A small multi-label audio tagger, trained from scratch.
Training: 2800 steps, batches of 64.
Data: trained on single notes of musical instruments (NSynth), 1.0 epochs.
Rows from block 5, named by matrix and row number. Rows with one number belong to one channel. Each number is 128 + 24 x the weight over its row's rms, rounded and kept within 0 to 255. All counts start at 0. Numbers have three digits each. After the name is the row's rms in percent of the matrix's.
# filt: filter width-3 conv (model.blocks.5.filt.weight, 256x256x3), inputs 156-181, a 3 kernel for each
# gate: gate width-3 conv (model.blocks.5.gate.weight, 256x256x3), inputs 156-181, a 3 kernel for each
filt.57 099:142136121156156148101089095148138163181136106157101084122129131166151158155171151102125104169183135090109092097095121091088121123129126095097084139157150134117126110127106078106063176150152164103131139115110136142134175172182075106101
gate.57 106:111095114121128139147107131144150140082079084117105118153125126140129093120123123140161173144102109154148155114119106147144141158170183124134120138141140140105138097115111081140107087086075145121125173136125132149148165138166155135168
filt.58 102:143157152107143137107068087083120117102082081148129155136139146152135130105103080152116123165141164159134133119137105105078090130111133109083132123119103105099138093122121151133142134107126115125136105141153147137163077106140105170108
gate.58 096:091102096140150131179137137106144101103111063085103090131140093166075122156148126101086103159095099124122213120123109106126097117115139096102138125093109089083124122125096182101093175139168116180112149154150121161159151153138093138117
filt.59 105:132105103116144131102116133122135147132151131175123133138139129126185151114129142157122142158126066135085130136102125111167135140118136115131172149162145100135170132106116102134097114106106125159135123090141138146132139140139147098078
gate.59 101:176113134120158121142115112121126138133187179094122128125131124166128099136099104130108111145167108164124130094084126101144121097132100156110137122116101146120122084119126149136106132145123129127167136112140140153129144148120176170194
filt.60 101:085087078102117117141150175071059091117134088140129138158124113087100104151153132105152148119095093139103145146138160176164156129109117172138166151139156134123146119117128165163136132138158127100090132141137101089108104104120137162106
gate.60 096:163117096141127130108120122133127155114154160111065136146129143096102097103083105144176153114128114155129124134102116139127120192194199137112118138125147125121117122121117126105087110092125145137157135140152140133140114118130111114108
filt.61 102:153118121150108158129134165102143174132100148101121179108111091139126145128187149116128135033125122158155139140129145103109144125118127137114137138147108087124131176143148125108135119136126191150147166135142127117125132153099089109108
gate.61 110:089128133130135144138148090126132155104136103193109103114121134114146109135100120161161185196102092142145125104123142120102094149146149121119118112114109160117128125168129153062123124098114154146100092137141117129154146094145138148133
filt.62 100:129160126118111129095131143175144142101091095100141142125142178115166162137143069102101147131182118123154113115118119160116136141131131108118109153126140148133153117139120064138078138131122127097140135114135142114121125109110150144168
gate.62 103:089147138111113137133138131125138128117111104130158134144145144094121105082129143128133125144127136113153122119130092151123133151128124142139143139119111124111108186162148116129149111144157132118107111140114104133162164153170179160140
filt.63 097:089130097150134124140131143134177146115088121105150131128153151155125100119104086127113095140155115160161116114132137124128113124148134138134108117124122140175134156146156119152133121152103105153119112101111121108124139123155132131122
gate.63 097:137147195120144113094157125104067134085129096125112190128107133083167110147069094142142100126144083135170134151133097129101152162123132169142168174164172113104095163166153093142121075108107156131134104092139147133166108091084182139100
filt.64 101:120124088161140185112136119125108086130130141090090095141125174104128091100152114111104091063162110132121093098114130143098168134130150101111154102088074103111089081098127123129169147136152168127146124100083159142157164149116139103178
gate.64 094:095142140137110117096118138114131104082111106138137084140123133129133169124160111180135163135074116063126124193167159115105083107116116164172129175175182145122132161144112123121139156126127122106143124130134135129115139116119123125090
filt.65 103:172167113117116108138129140114119130149115092092112145142114155139148144121138171079102140179134175163134109145118140126119156126145172127115121143136164109119118150145129084115129112146147152139146148174119127118106092107122132094161
gate.65 099:093115123141139149114130142105104123093116145130133119156143141125112112158144104140146121139164107125124134085113119131126141161146166145132112114116108104087109091124132158133123101116129128102112136122133112093107172115118100164132
filt.66 106:156145164129132121101107115146151162151152153126064095143126137141165151122115118090110112094118107134124113134125113171158164101108108109105105141153167111116129129122126133128118104106098087081082052063069137140152146136130133135136
gate.66 105:086103113115126123134135128128140143103121107127153133134128130116111111133149148135139147138140128118112131119118128168166150062077085115128125143127132121096101145141140135138120143152146038042044153141135057048046116116125118125135
filt.67 091:147173176138109121133128111087118065139079147124139104131125091168119116122133085169111134161166111177148130138158109154149164075118137142131140104139100123187114125114155183138147121128121112112083111120101173141154108126113082135059
gate.67 097:115116104106126106193143121151211144160126096103202146057090073174143122159165159148111099122102131100148157131157150110121132156153131140135122164168184142138114125110106168169144098104091091132139127129123142152116182173147103100159
filt.68 095:143169118139128100112107138173162124170116118153142111123114149110117141129148179142153146067079124122142150145147150116131135131119144116136165094097089102112116147146151114139132129111125104125128110095093134125157131126152099106070
gate.68 097:123090096129116135115109130125130120087116128177146175154121137100099120143149172137161149128145111165159156111111126114100123147150135146157179156152136166159150109115126155144154132132162151121149164158169127122129090105121135126133
filt.69 094:134132194151178138143149138143147159112121133172148084138170140115157174125111138114123143151129114127151147143159110149148144147126120135110148148113130143091137137166106139147114114122085142104095114119117122121115153153179142150103
gate.69 100:107133149157147130147175150102132132137114114168149114141141120091149142113136062118125117117098082136153128102101141153114137134124135099112145145117126131170113126098119157145135110127107078136110157153159130136127115156130134119124
filt.70 103:081128157109132123108131139135157142100111097115150116078148147141170132140134106097142121114150161131106137118174163155149169097104104144149084131152113105156095145126121181128123073074103113131123117121144125111084153169144128164127
gate.70 100:123107084137095103132153139103092091146156142080095183121149148158094051146165145159152107111143075153141132099150147127097124112137110175114114143139114109093111131132122168121125126103136111068113143118136132098080170139108142149200
filt.71 098:146102109132127158127121128142136166107147128129129154128121130151103104148166073135113124103102092149123084143109128135112113152129098149099105122140127121113125122130107109129097153084115110064112166118151155123089113127115121144144
gate.71 094:119076101143142139125144122102162137110149181141192137113134158104106115154120156128141168136123107092154100100078103132143106140103102121147084128125128107142176146136155155148085137152132094123136084113088147140156135126149152129102
filt.72 110:123131151101110131119122125133110113104141155113112130132132149125133076151142143143149144142138131132166118138120145099126134114127114116144107110139123183146114119113112111158152153130125162144118109105128113119115159146170142141120
gate.72 098:157123132121125105104101167110155129139129130123131109092134075173106172141115139143133155089122175167107160116162146151151143120135121186088143128124113159143137168132143104129129105137135135170186124147109122126132181141105073092094
filt.73 100:111085064140134131062099099105119136168168185119116108144136140143114160123129151156151161148107105166142133131118113112132126159162170125084104108102112146106105107106121142109131120123152115106109145146124159176189131126111155142129
gate.73 108:116105121135134133078074083173194174104084074086103086128134116138128144105133125127140131146153163103110137141128110127122119115113119112119134124129145149178162123106118127126131120125121145164148094100101143143141106132133106119109
filt.74 110:142108105099168177120072110161119146131143151123121142128120096117088153153130129142130167097076176158109147133142115121166143150139145165105141137101103145095132123169115120148182135099110085122138106120112182158119115077145131207116
gate.74 102:061095095115107116136120120075096048138108091108086167093097122118115133102131106185220149112149101111165094112123174133095125089126091098100135136143139104141112150099148113142098105106088129056110112095130133125101111158126142062185
filt.75 100:134140151135123124130102108133150145128099094152129165134128109156153142111084126128125176182155128195152098161141124114106113076109133131118144121118127141123121124104103115115087141165142128104097122104076116116104140151150133103082
gate.75 101:065082086121109099130132118124077116146183181124136103073103127121120104114116158163124137133153105101134101087122110127138099163150155107124147122118127136164150095100129121126110112100085155166142158151155131104137104098097121161145
filt.76 084:143098145127139129118159117090144107151149185168141108090115124133115170140155102116131107095129118119102129106122121122126118146148138114126122096135104125167119160127147087090123100138087127140115156145134143146182084080137116143099
gate.76 092:101111141139115075128152170143145123109094077142104124136125117143117142117119189134116139091119097132114122109126099108135135136141110135165162121154124093107112132141125115113130135128130120173147134113107138114122136113149120171109
filt.77 095:135096112095132129111134143102119144122168130091102120132098117116088112097118133172146149111157119076085111152153139122120122166174162151122114108077051094122128149120145107132116075111107137118147135128172089072118137127110145115128
gate.77 097:114130126062090109076095085116126129125121104134143127160151172132147167160119117136134127119121103090126132132152137168132160147135172143137153161110140140121142134144148086124132158159152134125120107124127140131154111115115170136134
filt.78 100:115149114139146118112127118150159189138128111194184085120129116113089140153138155152127122086135117089084155106132125093124134123078145112132128127125116159136131092082127104093113124155089058097135110112138161153155133141145107094118
gate.78 101:108111132120152111140149127133123145130119113160116111137082108150107119144124170097084108167166133111168131154146142153131158129114148140138131101116122146118126099116107143135145117115134188134174123142126141136139113128100155144148
filt.79 091:145181159100122119130123111102127100148171152101141157142140157107120097104145122147157142145140118157129133127139117076082099127122136117104117142133138138155133124120128122125133123117127139156180143137136108113100160171193150157171
gate.79 103:112134124131131121165149154074098106095100105138129146139162155140146113178151165097091095111107115153142104171188183145132139160162163147159146150144145142135118099099103128093097129143140091107099126133151130126125119118120127124142
filt.80 095:127129099136107093126115098131132118104103148128148139134132118125125164074105168130130133138183098135137125146149092134119160138145128138114157097115127161155102149118083148129125157135110123101112105096140129094150081158139152138113
gate.80 097:073095140077138155138106143095101132113130169179145118122087117140120122119121084129096113112079099185126102135137180107119133149151140129107092150168128109093118124120153148125118134137163116176155141165138146147126105117109125153110
filt.81 078:144121150104103127116141099136154093160163148078089132119106135127141120103110132106085065149109213166148098129117152101122137121094119122127090137121126141145105131125115106127134122108151158125131110102105124160156129112161166153155
gate.81 087:104128149121104104117107119132125068151118120132150124112134152143098115119135102139133170132102061097127109109142110124098080183190178142133176125131126162152143126136160123112070151151155111146105174154125135130133107085076096189130
filt.82 091:145152115158161147171135161093161109160118138118070082150102124122107139117144138100134145134163212150093159112104093175164162120158128123133147132102141139149126140116130123140140114151126103131109156155139087138107082097091109114144
gate.82 095:134133169187147160111128090124133168076126083077147159111108105158133121141111102154142150152140048143092095164146143126114130147136151116125142099131160154160145141154103146116117143097109173131120128125161136093150106122101148175129
filt.83 100:129072115115122138154143106155096122116185126128125180126113121106152075115109123175158165123149156117137131144136168098113120120101079116144137141154128158128151123161138095109129111153134125110127116119119095078104099116150101142122
gate.83 107:103084082134138119108116131099119115102101104096089118135126151136105120092088120157151148207156156182156158129106098144156124131136140146137141102107114131129141129105109175159156126130123128115104152130126068075089145137140138114139
filt.84 104:141118138153135155101097114101083096147139158185179213143112138125126109156106103136126104102095058117121131113112126147127174163161150113101095151134101146142141149156117133111119099114103161140152074072076119122108140155140139126127
gate.84 095:126146120086080099106129129134149139139141113088115106134135130084101119123095113195168167105116109129143124106133123099093094104097104152158138143113119123127114126158130108105126126121124157166154169180176122088095138115117090117114
filt.85 090:149104134145118108115136126135135150160148113147091167087101130144100055108132194145121135114135146100124122148096113092082133140128151077112104127146112163132166142146146145145110153110100174104139149153114131120128124104119151145116
gate.85 098:117138128118125152194135159151162144158152192104098180139139135196106169144171113162142143145092113140109180159152096142139132138118078093086142120102126094119073143139169113075146119083131124155128098133146162133125177153131095118081
filt.86 094:116112121157131150130111098133151123171110131116149100090112134185115145123145153159122130157154152089106154080091090130104119138139129119142152128163171141111060105132122093085134140146135191148131113113116090112089118106122135153128
gate.86 105:149124160168129143127118127100127141148138149053070070109123132114133138117138134151141145147152096101131110129130121157149157107122113100120125126149103113116116135121118096097078122131106133114108096109109122116126145140161151129163
filt.87 095:137134101152137143138159128146126124142125117117144120106109100125118119118106129153135121165142103111161135084110076159131131161150166128126107165161163140161115119109118095090132118146138115140152101094129119098132126130112109127130
gate.87 095:105138132125111118148160143145096114085109074105118088118131131090141149122130126141126146101104093068133111163155153130113104126118111146148160106113135158156136101109105087117124134140130137127136151146145128122133137139146084088144
filt.88 094:119114098144112125132137120123120139137150139193176160131144180123134110132110125123081117167125157139119156094094107109131108143136135108087097090091104146147152140158122120094129143148135111101108150178157105108092106112138161170128
gate.88 094:098100092148119138124110118123102133102104103145129115086109131098099098123133112119132129144144142130098137144146166182157132125145156128117089144135146080114113162167125141135134087067090110115135090098127109118105115087100166166189
filt.89 102:101118160141154152134148152081081117126121099164111102087097067093147103143091082113158156167101091157170107157128159138131111122133125110113079128138111118121187130116111203179072149139147154133165093133153163172166079160151187150106
gate.89 104:165135086132147109145123147152135149163121122160140153167124113131155109093105082082067095166109121209182103161130115145131117091110108152111107130119132170125132125115109125140125141114107103136146120134136115116101153141138121121157
filt.90 099:177158177153129136136136103103084118140126091150121125125101125125074072121112147160133128111104114131136121169141130093102118098093086132110122168169156119126131132144164098061101135143150110096090140149147128110135134124152132149124
gate.90 103:145137136112140138114128157065047071101143141139129122133148141087088113144125119106135145123098091152124161169144146105107087122142140128134141162163165191157180123126106159164166124111105089099068153151144083098122138122119141139141
filt.91 104:145139149152117160104125113114111157158102170144063127136117113114149141128158093085125128119157097103191095163118128161090124136131119143137110120145104080113126174134105105177153150116117163114123134113112144123083149149143138132122
gate.91 103:121119139136121149115085102138130137095112126116076091105139122091134115134149125125122113141170113153185114135142136078104114128131146089114134087101091145133151130121105084136113160129147117077093130086096145120139115166134162115163
filt.92 094:138113134085099087142128109134119141127135136113095120097130126131132120146118111144152137120112096112092112129141146159148145138134155170155161086109122111128105153134136135128115143137113137138125158147148149140165150125126108133112
gate.92 099:128142123142129129104118131149157150119109107096113130118108118083110118162143148149164183130136151130095101091088083100105098131126122099107115098093093117117094178156138130122137120131121080111117118117119105114123104122126151135129
filt.93 098:199126115109125094138145145131124177133153124101123138076096139130133099115135163096107075084123129123119111136133107125146148113118144152108126157111135094085125093102103115105128148144130101115169119121130127131101165120074132105145
gate.93 096:096100140118164142124102123097080134120157116083075099129106140155176091176154129134124095114166099072161138105164156153169178107112141162106136158149167131117148126155124092105101143120109145090116148136144101124108111157121137146114
filt.94 104:111129101145140141165156134141123126136103088108098087132134146152133116126076120145145164107130148083085089072084096144145135110118114085108108111098088155150147175197180106108139144131115158137116098099103147144152147146168105119133
gate.94 106:071102109140128148075097112139137141070096119080086065110107114124102133117099089110099105120144147117129153095107117146139129123140129147122148121128130121133133099110098138118123156139151155138151125110139152127124079064047104144139
filt.95 107:171143104166131132107123127130149121164181153122122148101128087130110178137122164129149166170104154133062106139130123142139116146115110186148169135128135144107074144132148150130154095165160128143155113141106144125197128097115160139080
gate.95 100:103127118143141146140123085143149130102072129124118126084101102119140171107178170140151152084085150070122120129108110162178193153163135151135142144139100141164161102093126103120136153160133132130108163144126101122095136128113097112105
filt.96 093:084118118150110117120131106085109149151129090126138183086121141154155118162129099162129110122095082115099117108114151146128126129124160116139087137134116114123185118112103134123093096100120120155171123143125120115119115149161092112160
gate.96 097:173152137173188159134130115156111132130116135133156115143112115137126148107144180104132123119156143089164147134119121132130127114120141156158164112112139080091063112124139124144150144111120161120138165138134127113133141106137135122151
filt.97 095:140094134133122147115125126071118150139134120140094145123132150127082134132103112138148121155087147128082157121079139143144100103118151172123159105122119103127127109121115134111124115119169095123152101131102185188161115116142089175134
gate.97 095:109124088142114112122134110176112104133148096130143129115128082121155141182140099091118129115157082136192134131153110140160143114117100140123109135112134136136112151116110147154085123133090130127108155159148125111127142159172165096164
filt.98 101:123115138133138147113116122116103101175159147109131114110102125127133112110138153120138132145153160145144128152143157145119130151153128101107104091117108074095115164151150124139145119122122116121124153170150146107111210193175142157169
gate.98 104:125133137146129138101118111109121120170168142126138111136145155126145133118120101161132147138162165172185179152161160086090086147148150110111113081060080174171155131135144138121111103104101130144128122115101103101086096104094120126126
filt.99 100:119136113157143123128124127104137126112122117115156127097092139162155095080077095123128105086105117152120109112107132109127126129140140074115113102137102143134127142141131128121096102110110106132137160149166132138119109117096136129153
gate.99 097:075092138118127148098134139102150142167135140164169181106119125132134137171123159110115102101100123165117110144155159160138151135127126135140128114130112090107103133139131119120132127151142109124139136114114122126113094065077170135132
filt.100 106:144134135121088098095110128160131145120111098140094080116100146128129130139142108144110083114132099102127115187157147145145135100094095168147160096117090135129126133121116096112140121081087159139160130101106142126131089132099124120174
gate.100 104:116065116117106097147155146151157176142144140119107139160138186101125107127137078135156122138165106131161155101101123152132163198180166141107152129133132154138158122142118129152106120085104125113142114083106156158155138148121075085112
filt.101 094:070045081167147099136124111134111133162158129180178151120126151107148120153119096101127119103149105079109056124102080141139140100102132114097099124142124118128150127137122127140131145170138146156193134131122096131160101131132187135132
gate.101 095:148164131107107105144127129147121112105141122160149152127123111153142145109100148121093062112099102100068077133127120112118128159141140167158168141148146120134116121133117150085116144113113140136112126106099143122124118137138117125087
filt.102 105:143169133106148118130126118137156117142097121122157138139138123127128100116170135110130145062119163106104080091122167128119104108114121143169151119138123111131097161105120079139111087133113078103156111157141167157170085160146162132121
gate.102 098:147147160097124123133112137134084095094135139136105112143123101122161166138099164106124158070075157143117147141148164129159113145155145137162161129122126139095101126146143091144158115139142129133129132114143162147166128110137124104134
filt.103 098:103159138138120156137115107088121116167160185119136176095091069069123136083165140143125101110107141152154172157116097145146158097086095131160132146150117131124094107122113134132152136115117123131112125134145159167160091088106101146167
gate.103 102:122104091141130148144112098128116102090086135060095117096094109150127157106127123138161111103103139130158169124114122120104129160154134060102093182164153142122153071097116070132121116107109102106151150117105115132104131141125137150171
filt.104 104:178138135065124147182123110102119087156103057127121121129160125139118114116106121111086108030132136093117146118127101128116109133111110138122130111081089112120096138143141082101166160129127150125082144139129153128145120128114106165142
gate.104 102:094062114142147120066071134125142105127160170120153122078113107135100091131112093129127110167151170221133121113096143133131130149149129133112114105129127106092087119121103144132122146159154112109103113107113137150120135105092129127190
filt.105 098:106114082141148131112106101142137132120131108112110127160165181160160132138149142103128125114111074133136129159151159118125127188173180101114123152157163118128128173194183128118106145158154154142132070094102148158168163183161123113103
gate.105 098:115111111186168166133125129157131148104133137149141167134122110111106097139132130135146130165127140136136122127116120125113106102101116120132127124135123091102116109122102147133136108093099120115132142148144145126140078104108147136126
filt.106 086:127156137121114111111116114102129116086098095067149137123148124130131123160125116153154151133116136154162120135113115115098089127099125062135100126127133095105094096114122143148114142160143135120104084122115120126105105104095131133151
gate.106 096:078096101095130127135135121119105095147159151099096131112123095131135133150117139132134140120134139093087159129141142176167168114108112124148147167133124138115108122128104111084100119118126147157110170157126139115124118142129121111126
filt.107 094:161138169136137127136151118138110120136153134163168143136120141068092088098100139084087108134132146137134117103120126124114122141127103140119130157143149133122109095114101148142129118138122158132160132113115139141153100128161138162150
gate.107 091:118133134120140121168163158123123144084093107123110062165147124122118152127131124130144158115096117122108094131151133173167146140137151141119098123103089128107111119107127140141160140135129117117108181171152146153153134165179148131116
filt.108 099:138162163109112133140127130110106142123128152156156146110153131104121080138162151099136118162145166098159071142120097139123144121117117131115127133118123119138153142124138136106117117145136108094119150121158116129121126146130123098171
gate.108 101:121162088128128148126103085135127118098082074102135113148149119080080117033130167102121162076144147145135168153093111144122106134099114121126124133106144117137118145122152122103146126115112101145117118120112075102071126147154146122151
filt.109 111:128130133119135152132150113123099081144130137101142095132116107113126151163122102113085114196134060156179113143149113122128191171160167096109154136113143147130128138153164135148132127110137150120104091128149162145177134122141163145116
gate.109 103:145109087145164143139155138106127139136147148099134146104128150136143143171176152178168134030137151133118185140134131111134098098101098154144114158134129113121095163125150117102098109117106096142163161125099123147115108139152104126151
filt.110 110:140132131103114108134135135152162164099101099112094095138127128097096101093097106123137132123119124095095075185193189095096099111102102136114108120120131127128137154143146154137126134142136100102119174176165114110116189183177128105116
gate.110 102:125127132155158147139141138148126138125137138120119115163158154147158151110114112142132144104126118098114103118112116126117124138130130119117122137122124124103115106101095115128122152151155108104102160152161120107104112116121171161166
filt.111 104:137125127140128123146128128140131138097094087113099087153164155143121124147135133152134141121135128133150158125127113144149134155153154136148143159173183121122144067083079117145129124140131113106112141133129151138132105101127132126141
gate.111 113:132129136095079089147136151094098098129125140161161157084102109137137137184173160145135131167169160111123121117121118150140142143148137100111104142143132126117115113116120110115093085076068158154157144138141145147132134151145132125122
filt.112 088:169136154129144128113138158097109165112162073136128102115115127137160107132139136155142093133148184092105117119091127163152134131141148155149113102108121085101165160146124101091130157119151143125150141131154142113125115104095085118175
gate.112 101:147150133101130158127138096144141126136086119151157154104103090116093113120111144129129094081106169091164135115131066138130134145155168131121109105128127137113124140130136139157180103135113169138137152144119165142109117131151132095142
filt.113 106:142157109131166173130106087138177169107117110140118153107144136154132125105129150085146135112134170115129138119139120129130148131128118144123118165112110149120154152153101086118130093109150147132168111112100135138116126161165109109130
gate.113 100:114129117145142109150144125126123097153141152126126118142113100126159137104135159139140145138146060094151133144135094128116123115116098137114105111108119134131130168139107085075078136119136145132144151086128117156146108134101168134120
filt.114 100:131141127116110125122137113083052039123163140095151130139135139130138154142143142172097105157087110138150171121126137097114115151151162117161110147148108191140135128147167150139113159158143109134127112135133142138149131130138111149121
gate.114 099:125110095131129103162132121101098067135122126151122112126127129122162107191172152084157130099164146127108147110077056105120096124128123102085129114068099114111098132108142144143106158161126115122092145126120124136102109136113155112160
filt.115 103:142130135150151110100105093166127133123131134182113119137100093098127153109135118077154126139153111110102112172114122152132160128143156110112147081117135080130145145112098130160107081096119104114164104106138121145127155147117168107139
gate.115 107:097116105117139166097135195147112090104136152124153168135127130091137177146097070171108105142127108098102090124157149106147151165125101110109100097105086151135155109094119147126145124125129109113125113171192178116120140124154086116123
filt.116 106:103142151189157116140152134083084142158147129150153130105142187120153101080152150086137159161118104085171159113107119133122120095119134080098119115135138080125144133146157134122095154152135149147140093115107126139141127099097170129124
gate.116 096:175141142138117153145125172125119127099094104090088138145097064150104141160171107136113124132135181133090158149117127114128125122134130130105102120116096143155136133099125108092128129106130113121105134139155106113087122106078127087089
filt.117 103:142137153112128126125145142135151157117131112135139153129148151127144124157135119161126113140142124130136133083088092140140108076076071105092106118131121136146123148142145138142133105123109090095086145149155148144119122118105145164155
gate.117 108:104106117131135143112141157133141147121130139102113133155149143136153163111101113144146133110095080113121127127122112144141140102104097083112121133141130097102116112103099115128118085109118056065088064074094056059071126123121171143149
filt.118 105:171146144135121121137148138159153155100114127113096124140125124103115113141143165149151154130127135171173175124112105089078085138146138121123111139132125111121116120132130133134107158151137144152147146132132115136124140137127156125120
gate.118 111:105094102113116126177178160138135129135127135103103096109097094114116112120142141176184175119140127135141138165149145127129127094102095132122120123127132142145144119127154142141141112115101141146110135121119099114094131149136144136141
filt.119 100:151132156109130105128138115152157150205185172139133117093101072125124098135113120143143122105107138131158144137140143126155118108117126127127116168133110126101112100119136178162157092131121086122110115158150120115098110091110093118169
gate.119 094:121092099107116136136141132129095098083087083089107160099100104112105123140083105125112137141096130111107119140158179109083077106099083134126113159138148130152167142152168076113134105096088156115115137121112145139114150135123134142145
filt.120 096:085079067149127115146159150154124144129156112127159092122139128132130123133127143148096138149102164119135121113132118140175129131125128099114059172146133145089114098101077048087106150125126101109072164166140122106096143122142127154125
gate.120 095:139149129154141126112128149114118083129170136130157153142150133142111116150102081159128124147119138155128159126116115069119110145141166159123130142118127095087118126140165090094116116114129110124110116113132146138129135121112112143166
filt.121 106:157153118110127132128128113114138125119125133076107095088151133123117125157138088154112078170103123168098135141154151110119142179133140127136138153128122107158162117139158124108139159144140099178093132150093123107130151141137140176169
gate.121 102:145120098152140128093104126108081120128080101097141099127133136150110076156142090145096160145110112208131086176172133116133144136150125091100131093103111129111191118153168182152169122129125112149098098134120106109140196182161116179174
filt.122 103:096124129132131138137127128144161185119132128060074093119095111129111074108106083074089100112117117145149120118101125124148131128133137097116112135131121109088131130115112094127096148155191112113122159163167142158133130140117169102127
gate.122 101:189169167154139152127140123119108107143112111207192174104135160136143171161161172174177161146125110115127170164152134099076103166156146097106101135147144130143123133134138126127122143150131147147166132131104102120158147137173119147108
filt.123 097:166139142144164149143104100113118134151107100134103154131173160215193129129112116119164162160133192129173142183156140115109134175153145133136157117118150151120100103088092153139191166144180083129081118116122065096131142122106115105146
gate.123 101:111147130148138135143153127125110123112138163110134165147197150177148109171128138110114127164147081117163154143137119134157140072084094139147143138149166100121094178144152175143133114126129120126131117148147168157193114136131152093095
filt.124 098:097116113088150128148084116113096099082121096157127133136136129125120136138144134055103134129119141159095080140126078150140124113104132107111113140085114111064127108137138162139123096095090092120138099106097125095124150140141102132102
gate.124 094:135167158113127109148134141162157153102141114085107057137149138113119122135095121151088117130124130153102096153154132169174135169162148148151125171162147174096107125103099122115115127098147124111102132116122153102126163137160113143087
filt.125 099:110164126118107182164120126120130109095109164121168089160138106121090157215154088118108122175115101145115150138173137106134144108138120109131145099111132147164104115137158149110173115129142122123122109158162117125159144111161097128113
gate.125 097:138109143122149114071123092117120158123147120128114129137088129115133155100150067154177144147181114078158091116112114118111123152125150173141182153160155117101127136148141132146125149115157124102107135105112125119142131108117159115137
filt.126 105:121141132123101151122141138147099134097127160100142134121137139096148120082180121111112148123156082082171140171180157126131144154125093109151143129148122142099112121154153090117163130100127138110109116103132107113105092140127140142104
gate.126 098:113099108163161154126097104149149131159104114107120121135149179179160136101121154173110110121155170103094118095118115127126158120138151136099086131137155143121113149139139172114110098116089119159163121102098129151146088141128087110119
filt.127 100:126124121154139075121131113108137134124140063166163097122137133160114139108079129128112147102086134121085132110147131129132105128133128158129096136104117103108124100108137165151127129146147122164117158163132099090102120099119068150169
gate.127 100:130160158140128135100142117114076123163187124109157094172150139121127140140071138114125143122148122163109129126154159141154098152109112127102107117134119124149117157130143122095110123123132083095136118123129134097124099077100116146104
filt.128 098:142126123094133133099111099183154157102110162134120146120153128116115155115153188083124167118114105092145163122136139125128106119122116170151190131136163143145165148157161130118146129145138122154150144152148098126117155146145186157157
gate.128 096:091101100130134128138114094135162149125103115150131136143155125095099074128122126151147144140118135114132083170159156156157136139138150138138135142152181119144121154147119159146136117141125150167169143140138066091081060086097179139161
filt.129 094:168172163116122167129110141179133172132105125123146089111139161160115133153133137167175152131124143124135143089095119122131128178165149101111159157168149127113130125127124130120112097088105130136124147132124133123096158107107134153167
gate.129 098:153160141120100125141134160110095090149115144118120077108124139116126141126168131126118077138131142099088103126128134068072090158148127068073104137133130155142138155149162080099102111123142135099112149135135116111106110108105100092099
filt.130 092:162138128151098098125129139086077059112115131099108133113085112129117126085092133129097122156149164125121134145149158113099104104109087079082105133126139116116127103104124171152162121113110130148153155162144136151159124095100097107121
gate.130 103:158178149139152141126113107116122128141135125110106098129123118131130126092098112195163165128122135106116107118125113080092081154137134128115115123133158159173191123136139072100103160156158147136119133144118140135134126146161133160144
filt.131 100:119097130109137158128164148144136112136136162105151158121117130142149189137077121153125124141085133178068135147122106105101120134131101150130120154167141134109104150141111127083178121143098111146146105148121131134141143096142080093132
gate.131 104:078088146115136127109120146135117128096135139084142123110115124141147138138122139137076105172066104152095099140147143116157143144116103155113139131098082147095136114135144176090108135102118136133159136148114131122122130114125135199159
filt.132 104:140101156142142113126156160106117105140159134116141117139133132088117194072146119116116121133179162120093145143153121125184168149136117116106133111113122123137136143102144085137146122119129103126171109112140168145124122097099118137117
gate.132 106:104149100155133105117113134143171160103094172140138074126139132132128161141148114152148122111166151133072118102104113139132140131121123135123089140147155112135126116129107145093140116118119109097120137129113168149123154155120141162110
filt.133 102:132115071158148158129089107150088123132135138078143124151117127098135135135154115131126145138117130075118134149148119148154146120133116118119157114089130130086124137132151138111144168111136097139115122112100135148114120109124055078155
gate.133 099:135183159124064104147127107099168157154104130108187130134165155131106135121125145160126166133093096139109102095125132169135142127147158123117103147143128141170137149133142160065108149118116067138134138145131109103104136165139126123102
filt.134 108:150181080127162115109111128145162121092120146098155123129123120110166103121143142160145108106110104132101079158166165106135124165173165164167141143137109118125107111109102127135119112122105119131141106121106158155139112138112126149153
gate.134 103:095087090134107104105125129151144167105100079077127097124143154142074113123100146123098121177142155155142175159144123116145114144132135081112117131155172150138140119135102123106113119141162150146103119135159158141128148117153165169135
filt.135 109:100086144121145153124128157079106146152123119124141215125100119109110142164165063130178095109118060117108118118126141122112123146141104106109112096153156132139153131129091155144067099124134121086158097118171126124098116126097128091143
gate.135 105:124121092123127145157131098102099104138089060144123106139154155104111145073099159122102173086088157100137162132150108113131112124128168123070144141119153151116093138111108105053154136118127119148135159139089093108139106112125160161118
filt.136 094:155159129156127078136146118155130139136120127186109192148132173139161103152175209107130147088162201098138135136122141160168130133116140121129119126132122115128146126141106119118147180142092147121111146131115133098163116103145096104093
gate.136 094:147139160120130111141125109105087154150161122139125107108096076133102159110106054114140167100144177167116202135151129121130092135151171155139152160133134147166159126145129120113172129124122158146143100127127142167172098134185172154092
filt.137 103:124113104146124148139137119152125093125090118113121110122123140140132071101080112160127112068114070113144095133118133148146162127150149103103095114105106115113110140125136156166120143142107123090092155158187145148123140147125089117152
gate.137 092:150134160092093135084086080114093131113132171152141131136107134074136138108135161116131125097115147119111116135134120115146154168142158128112117126152151117128114109125128147099139114081082174164193095098105136121110130129145139101116
filt.138 092:078075089181172170130167174143124104127114155104117098052074078129151146119120130135119110098125116065101115137117095109116110157162143130148168128127113088095094117133131116148139154164165139136127153166175162159156155126130126130142
gate.138 097:129139132110120113095104112168152171128135147150130120142110098104102125104119124139124104140140144159138135120149143090085091156148149103092088118114120127124154134113108110064096093091074155180196135139119139112118129138105172173170